config.yaml
encoder_arch: "squeezenet"
model: "image captioner"
dataset: "photos of plants and fungi (iNaturalist)"
train_examples: 90422
image_size: 64
crop_scale_min: 1
horizontal_flip: true
tokenizer: "word"
vocab_size: 1482
encoder_norm: "batchnorm"
encoder_activation: "prelu"
encoder_depths: [4, 7, 7]
encoder_kernel_size: 3
encoder_stem: "single"
encoder_widths: [128, 192, 288]
fusion: "prefix"
decoder_width: 256
decoder_layers: 8
decoder_norm: "layernorm"
decoder_norm_position: "pre"
decoder_activation: "star_relu"
decoder_mlp_ratio: 2
decoder_head_dim: 32
decoder_fused_qkv: false
decoder_bias: "all"
decoder_qk_norm: false
decoder_parallel_block: false
decoder_inner_norm: false
decoder_drop_path: 0.05
decoder_positions: "learned"
decoder_prefix_bidirectional: false
decoder_connector: "mlp"
decoder_tie_embeddings: true
init: "trunc_normal_002"
residual_init: "none"
optimizer: "adamw"
lr: 0.001
beta1: 0.95
beta2: 0.95
eps: 1e-08
grad_clip: 1.0
cautious_weight_decay: true
steps: 5300
batch_size: 192
epochs: 11.3
lr_schedule: "wsd_sqrt"
decay_fraction: 0.3
final_lr_fraction: 0.1
warmup_steps: 100
weight_decay: 0.2
Rows from block 5 of the image encoder of a small image captioner, named by matrix and row number. Rows with one number belong to one channel. Each number is 50 + 10 x the weight over its row's rms, rounded and kept within 0 to 99. All counts start at 0. After the name is the row's rms in percent of the matrix's.
After each channel's rows are labels from the 100 images, of 14976, where the channel reaches its highest value: "place" is the part of the image that holds the peak. Only what is clearly more common there than usual is listed. The data: photos of plants and fungi (iNaturalist).
# sq0: squeeze pointwise conv (encoder.blocks.5.sq.0.weight, 48x192x1x1), inputs 0-95
# e10: expand pointwise conv (encoder.blocks.5.e1.0.weight, 96x48x1x1, transposed), outputs 0-95
# e30: expand 3x3 conv (encoder.blocks.5.e3.0.weight, 96x48x3x3, transposed, each kernel summed), outputs 0-95

sq0.32 098:49 61 63 31 58 53 56 45 53 43 45 63 73 52 46 43 56 54 70 53 40 39 47 54 41 49 36 67 57 47 42 47 67 56 64 53 63 49 55 54 55 58 39 58 41 56 63 63 46 55 50 54 68 49 58 37 57 42 45 64 52 51 57 55 67 62 46 41 67 54 67 38 63 65 64 39 44 49 51 45 45 57 56 58 43 36 62 63 58 62 51 49 65 47 66 69
e10.32 134:33 44 38 50 36 49 43 31 41 35 46 50 41 50 53 47 60 31 50 38 41 49 29 52 33 35 49 36 51 37 48 47 38 47 42 45 34 33 26 38 55 30 32 47 32 48 48 26 51 35 49 44 45 42 49 35 50 41 52 48 50 46 48 49 54 46 35 42 40 37 48 45 31 49 52 50 33 41 43 50 32 43 48 47 48 50 45 51 54 37 47 47 45 41 43 43
e30.32 151:39 44 47 44 56 56 41 53 52 32 44 45 49 40 47 41 51 66 42 37 41 39 46 43 51 40 34 42 35 39 49 44 52 42 39 49 30 46 43 37 42 49 35 49 38 42 53 43 40 42 35 37 39 31 48 44 36 43 38 40 52 34 49 68 38 37 64 35 49 47 50 36 30 52 39 41 51 48 46 25 38 42 52 40 36 44 49 40 35 63 51 41 48 47 35 43
place: centre

sq0.1 094:37 32 37 44 37 54 43 52 41 49 54 56 39 49 52 47 45 48 37 45 46 45 56 48 55 52 43 58 38 50 56 45 36 55 60 56 36 37 52 52 49 39 47 42 47 41 40 56 51 57 51 37 41 45 35 48 42 57 50 32 49 54 57 53 36 37 38 48 38 41 37 43 48 42 44 46 37 48 35 52 40 54 49 31 55 47 40 39 38 59 46 44 42 40 41 58
e10.1 047:58 47 43 50 44 62 62 46 58 36 45 62 38 32 47 50 28 47 47 49 35 50 53 49 23 48 51 52 56 55 58 43 56 55 37 41 51 39 50 27 58 55 47 41 36 53 32 39 31 46 47 46 59 50 62 67 59 32 50 59 19 53 59 52 49 49 50 48 47 47 50 52 43 57 54 56 47 36 53 52 56 39 48 33 53 46 62 20 55 42 57 46 64 48 48 46
e30.1 101:45 58 44 42 48 46 44 41 43 39 26 46 33 49 41 40 24 38 43 36 51 52 54 52 40 59 43 55 43 44 40 34 38 40 42 38 44 21 34 55 39 45 46 46 44 50 41 58 55 50 44 53 50 42 22 38 46 43 38 53 42 50 41 43 48 43 50 21 45 42 43 43 46 43 51 52 59 24 47 41 55 47 42 46 40 43 40 41 47 35 55 43 50 53 54 43
place: middle right

sq0.30 099:39 33 30 58 30 47 35 31 36 50 57 42 36 51 42 57 40 48 37 43 54 47 61 43 59 46 56 44 43 48 53 34 31 48 43 42 30 37 46 39 47 39 59 42 57 38 39 46 58 47 39 43 33 51 34 57 35 57 58 42 43 52 43 44 40 35 48 55 36 38 30 54 43 34 30 60 56 49 36 51 50 48 49 39 47 54 35 32 39 43 41 61 40 50 30 40
e10.30 094:61 61 65 52 67 46 64 69 57 62 48 51 65 42 53 50 42 60 49 70 62 51 69 53 55 66 49 67 47 66 45 58 64 49 62 40 67 64 62 63 48 63 69 49 64 38 61 65 45 62 46 59 65 64 55 62 41 62 53 47 52 51 47 42 51 47 63 59 61 63 51 50 63 58 41 46 62 58 44 41 61 61 50 55 52 46 66 46 47 62 51 46 50 60 62 58
e30.30 119:40 45 62 47 60 50 42 30 43 62 64 58 50 57 59 61 52 43 48 55 43 49 49 38 59 51 45 50 44 43 57 57 53 46 56 44 67 57 41 46 66 66 60 46 47 46 41 29 44 52 44 52 39 43 57 56 72 78 51 51 52 56 37 42 51 59 50 69 50 57 40 46 72 49 67 67 60 51 47 77 73 47 51 56 49 55 55 50 52 39 48 37 64 65 49 60
place: top left

sq0.39 108:48 45 45 52 50 43 50 50 47 50 47 39 39 47 51 53 45 48 47 38 50 44 43 40 60 52 55 33 42 48 47 46 42 44 29 44 42 50 47 53 50 45 55 43 50 47 39 39 57 44 52 50 45 53 40 51 42 54 52 45 46 41 40 48 41 41 53 46 46 48 40 48 45 50 46 54 57 46 51 47 48 42 46 48 53 49 44 44 47 47 52 49 48 49 50 37
e10.39 102:56 59 64 57 65 56 62 60 59 72 60 54 62 61 55 55 55 59 60 62 60 58 59 54 66 62 59 61 63 60 56 56 63 57 61 56 57 60 61 64 60 61 61 62 62 59 57 64 48 65 53 62 58 61 59 62 57 67 58 56 53 60 57 50 59 55 56 57 56 61 59 63 61 65 58 57 69 60 58 57 68 62 56 50 58 60 62 50 58 65 57 56 54 52 55 63
e30.39 164:43 40 62 44 55 58 51 53 54 70 64 50 55 58 63 69 52 40 61 52 43 53 54 42 55 44 62 51 60 45 46 54 57 48 64 60 61 59 50 60 68 59 67 55 46 61 56 46 45 60 57 48 47 64 52 50 60 59 73 41 49 70 52 39 61 67 43 71 60 44 53 66 57 59 53 56 50 53 60 69 58 44 57 66 69 62 37 46 70 40 51 45 64 49 65 49
place: centre

sq0.14 111:47 48 52 37 53 53 55 65 50 34 45 56 57 49 59 42 60 51 55 48 52 55 46 57 46 62 36 57 55 48 44 56 54 45 54 51 48 39 51 58 49 58 47 59 40 66 48 51 46 49 61 50 58 42 43 38 53 40 43 51 52 47 55 58 48 49 38 36 52 55 50 38 62 53 61 42 40 61 52 49 35 52 40 49 42 38 57 47 59 55 49 42 54 46 56 58
e10.14 087:46 35 38 57 52 53 55 46 55 43 58 49 31 54 50 54 50 40 57 44 37 54 40 66 39 44 55 46 56 45 53 37 44 51 31 54 46 43 43 32 54 45 36 54 39 51 24 42 43 43 52 30 55 32 54 45 55 43 62 56 30 57 58 50 60 55 39 30 35 38 58 47 40 52 56 52 42 31 50 53 45 30 54 32 56 56 54 39 48 38 57 53 53 39 32 28
e30.14 086:43 52 53 41 68 65 49 56 58 44 38 41 54 58 53 40 50 63 54 47 29 35 56 50 67 47 36 50 36 50 42 52 63 50 43 46 39 48 53 52 44 61 42 57 41 43 57 48 48 41 55 50 46 34 38 48 27 28 41 52 61 44 45 66 44 39 65 32 56 47 51 34 44 60 51 27 43 47 61 44 29 61 57 30 38 58 55 47 39 64 62 51 51 50 42 36
place: centre; top centre

sq0.22 100:34 38 35 47 40 49 38 43 41 51 56 53 32 51 50 50 41 55 39 41 47 51 50 53 54 42 47 53 34 52 54 50 34 48 56 55 32 37 40 47 47 43 56 39 48 41 28 57 49 55 49 39 46 47 30 57 39 52 52 36 49 52 57 56 29 34 42 47 39 38 34 46 44 32 41 51 43 42 33 52 39 54 49 37 50 47 33 42 44 55 49 46 30 48 39 59
e10.22 042:48 51 54 60 54 66 61 50 54 41 47 54 45 40 52 57 41 47 54 49 36 49 51 28 42 62 67 52 48 73 57 39 52 62 29 47 53 37 42 50 44 61 47 54 45 56 35 48 29 51 60 50 61 57 57 55 50 22 52 67 25 65 51 51 55 52 44 57 52 42 45 51 53 46 58 57 58 38 43 53 68 34 56 34 56 45 57 39 66 47 59 55 70 39 41 40
e30.22 082:51 49 48 45 46 47 42 37 36 43 28 51 41 54 41 54 25 38 41 29 50 51 53 45 35 51 45 49 45 43 44 30 41 40 38 39 42 28 40 53 45 50 54 44 53 45 40 57 45 49 48 52 49 45 23 28 53 47 38 52 45 44 46 35 52 52 37 25 37 36 39 39 44 37 46 51 49 31 42 48 49 49 41 42 37 42 43 53 43 32 53 47 42 48 51 33
place: middle right; top right

sq0.42 098:41 35 37 43 32 49 41 52 43 46 53 56 39 51 53 52 43 48 38 45 47 52 59 52 49 53 49 53 49 50 53 48 30 46 54 49 38 36 43 52 43 42 59 47 48 43 31 54 51 56 53 45 42 33 36 52 30 52 55 38 52 51 59 49 34 34 43 50 32 40 34 48 40 44 46 48 41 49 45 52 44 53 41 36 48 46 38 42 41 60 53 42 31 42 41 56
e10.42 047:58 30 57 46 50 54 70 60 58 18 42 56 41 37 48 59 42 52 56 44 49 46 52 48 48 47 52 50 45 68 50 36 55 58 37 46 51 52 47 43 49 59 60 48 41 41 34 45 38 52 52 53 70 34 53 62 48 35 59 56 28 54 53 47 47 64 49 65 47 41 42 55 57 43 51 35 66 35 42 50 63 44 48 28 51 40 61 31 47 41 53 43 59 48 35 33
e30.42 098:50 47 50 42 47 51 41 38 40 43 25 44 40 56 38 44 28 42 38 38 49 61 50 42 44 52 43 51 42 47 44 32 41 45 39 36 49 28 34 50 46 45 39 39 43 46 35 56 43 47 37 52 48 40 25 40 53 49 36 55 43 48 35 42 52 40 46 26 43 39 38 38 53 38 55 54 52 23 43 49 51 50 39 42 35 39 42 54 38 40 59 40 45 51 44 42
place: middle right; top right