{
  "model": "image captioner",
  "dataset": "photos of plants and fungi (iNaturalist)",
  "train_examples": 90422,
  "image_size": 64,
  "crop_scale_min": 1,
  "horizontal_flip": true,
  "tokenizer": "word",
  "vocab_size": 1482,
  "encoder_arch": "squeezenet",
  "encoder_norm": "batchnorm",
  "encoder_activation": "prelu",
  "encoder_depths": [4, 7, 7],
  "encoder_kernel_size": 3,
  "encoder_stem": "single",
  "encoder_widths": [128, 192, 288],
  "fusion": "prefix",
  "decoder_width": 256,
  "decoder_layers": 8,
  "decoder_norm": "layernorm",
  "decoder_norm_position": "pre",
  "decoder_activation": "star_relu",
  "decoder_mlp_ratio": 2,
  "decoder_head_dim": 32,
  "decoder_fused_qkv": false,
  "decoder_bias": "all",
  "decoder_qk_norm": false,
  "decoder_parallel_block": false,
  "decoder_inner_norm": false,
  "decoder_drop_path": 0.05,
  "decoder_positions": "learned",
  "decoder_prefix_bidirectional": false,
  "decoder_connector": "mlp",
  "decoder_tie_embeddings": true,
  "init": "trunc_normal_002",
  "residual_init": "none",
  "optimizer": "adamw",
  "learning_rate": 0.001,
  "beta1": 0.95,
  "beta2": 0.95,
  "eps": 1e-08,
  "max_grad_norm": 1.0,
  "cautious_weight_decay": true,
  "max_steps": 5300,
  "batch_size": 192,
  "epochs": 11.3,
  "lr_schedule": "wsd_sqrt",
  "decay_fraction": 0.3,
  "final_lr_fraction": 0.1,
  "warmup_steps": 100,
  "weight_decay": 0.2
}
Rows from block 3 of the text decoder of a small image captioner, named by matrix and row number. Rows with one number belong to one neuron. Each number is 128 + 24 x the weight over its row's rms, rounded and kept within 0 to 255. All counts start at 0. Numbers have three digits each.
Before each neuron's rows are labels from the 100 texts, of 14976, where the neuron reaches its highest value: "fires on" is the input token at the peak. Only what is clearly more common there than usual is listed. The data: photos of plants and fungi (iNaturalist). In brackets: how many of the 100.
# fc1: MLP up (decoder.blocks.3.mlp.fc1.weight, 512x256), inputs 172-255
# fc2: MLP down (decoder.blocks.3.mlp.fc2.weight, 256x512, transposed), outputs 172-255

fires on: "family" (85); "(" (15)
fc1.449:192109133117145129151079113132108148112147143118180146098152125103146153118164105145153110124146150062159131106113137150147162080124149110082154107113156158152138122128126135129123154129093156124141108097118162083135117142122174101160129119139127113132
fc2.449:129117140103104125125089115084080114122109176141142106115188085142111128121125126165123097153113139113133102124184136088135117167095177126125133108183098158131109122168101112118144135135133122177112114078115179106129130122112125112133143164097127151116

fires on: "order" (74); "heath" (26)
fc1.80:136128167148080097142114123103127110089126087139108128160156141151141148107101178162147149108160115130140157124143147109127160122103160151152108144123140112112153120119097067105119093142164136094175151150103144135109109126130167143170150125141134106141
fc2.80:101123135122139136106163124135092131124096151158113118111128159109177086165124159122125132074135122115113132100121135137137143102101096149123116110142105130117140152109128127125131124141154170113174096142163135142128154094142131155106143130152111126141

fires on: "melilotus" (34); "gaultheria" (29); "hedera" (19); "humulus" (14)
fc1.468:147062121143150139119103144133146130136105124143220135124094108142189108140136135145115129108141111121119138087124159137142098131123148176107111138113142146113116132145075127114125144157124096103165165135108139136080142120121121132118101109183100104116
fc2.468:102131102151156111141069151128122082110124103144145118104114101098132115139103154129143086107106143168108125134163138143152120154110125141133132146115159147137075106128119151127145133158095100133133161131129133141110090136123129078106081102093126134128

fires on: "-" (53); "cow" (47)
fc1.135:114089126106119100153142111061097144117162103105166157141212132156123147166102145162100123130123091131119122103158130133144111156072141139158132131144131128140107131088123129108128165151135137100116214105101159132110115124127115128148116127148130105106
fc2.135:093120137130106137123119116136126087146139146129126152128137153113126113101139129118148128108093123107116101131123107133119137127157120145195146159142134142137108082113106161144131129147116144119181113121114134098078159118137110145050133126141170150164

fires on: "order" (100)
fc1.374:134113177124097113115109105103139123121119097118140128125166201133114129112147148144135148115135159073134118094105145108096130126109179140170130132075157179128160127140118128116131127114137163129143146153140155119109136139163139103133145113150196096122
fc2.374:125146083136133125096131163129153121116105101115151096103139123172140092156133150130094127090100145163128087101121111169154122113107118139143137093123131095120125122109127118135147077157127099110174122095170142140141153129103136105090115105111083154103

fires on: "," (100)
fc1.213:149128141110095112142103136117109190110134152123138152045123142084118102148062194124128106140111092134117133130166120143124177122107150169133125116129127146119117134077120097145143095138151183142135113121128139128094135124155144147137142140135155118132
fc2.213:101135116131130156123158138154138159144119135150182131099146153156129108116129135153104106128055125147108125097122149096135172147178114161123158092123120113137134142104111143114115090131092111131117134111137156096084096198121147185129140088072102131158

fires on: "order" (100)
fc1.392:172070128137118113138087069130141155102114084126117123171167151105144112132140133172118128121118134113116153120100140129169125112138170120109122134146135140154146123126101073109092111127107124119154127132079102130110093122156134139138177127130115107119
fc2.392:104114132106112141104137124152116141152104149110092138142137128137172059122111146137161093124116113175092096119158159145131122111151098078095135126205139113169103103129119154124130136116108121118175110145128148117086140138138165146157160180110115140095

fires on: "order" (100)
fc1.223:143094145133134136132135093146137148097123123111119154181167151126130141098099162150124137113145147136122132069118145116129135122126112114130179122150158176134172119148107122090086132097128157099149113145059155083101127108161137108109169117133134127105
fc2.223:112122099125096163096123130160161152148170124140108146134107085125136116112122108137106103130068134137126120178134121097137128107142094100098137135140160138161125135125141117101128130150113109163151116138134172135099125121140152089105122139121075164102

fires on: "cypress" (40); "petty" (37); "class" (21)
fc1.85:101129160082124131163114127084090126128124140152144153144162134128132088103080195201138143125153121153142131114130115113121134140101109134189141177128140132143111142139118161105128122167111150047159145098122108129079137121126151138116106113111134131105
fc2.85:143114102132136145137135122131123124121130142137157084138102140135100143129156096119133131141079164137150101104127113192133096132144144120133147125118126096124111145122148115126134133127148087136128161144178100117161097094078108131125147155117124133112

fires on: "," (100)
fc1.255:155125146156121103097139116123125127112141084115170126109153164106119166083078161154142094093151083134120153103146155140091157147100172154136104130113162163124111114115127100091090106120132167088120145137131147176101142131138138129139137159112150140107
fc2.255:127131140109117145135187123148132084157129113089125103131100150136120165125116164121120116113132150150165101164130136109109144097111092143131103111172144097116130124123135124086149148123143117111143141122126117112127106168130121153143151097081097147149

fires on: "family" (100)
fc1.279:129089119105122078170129060111129162166120107145158125136137107112129137159125124121126148163135155116160134080141106140144136086111107123102118148090128134140146147147160130139118177122083115132138133108112134107158135138093122137132114113136090111092
fc2.279:138124151109144115148074091138103096135135124116133145154121184106106108127140114130137110127158130083113145110101166124165146127142121176112151131103150118119171116132141106154128111133111124120161111113116113130147118145189099130114144118175124152150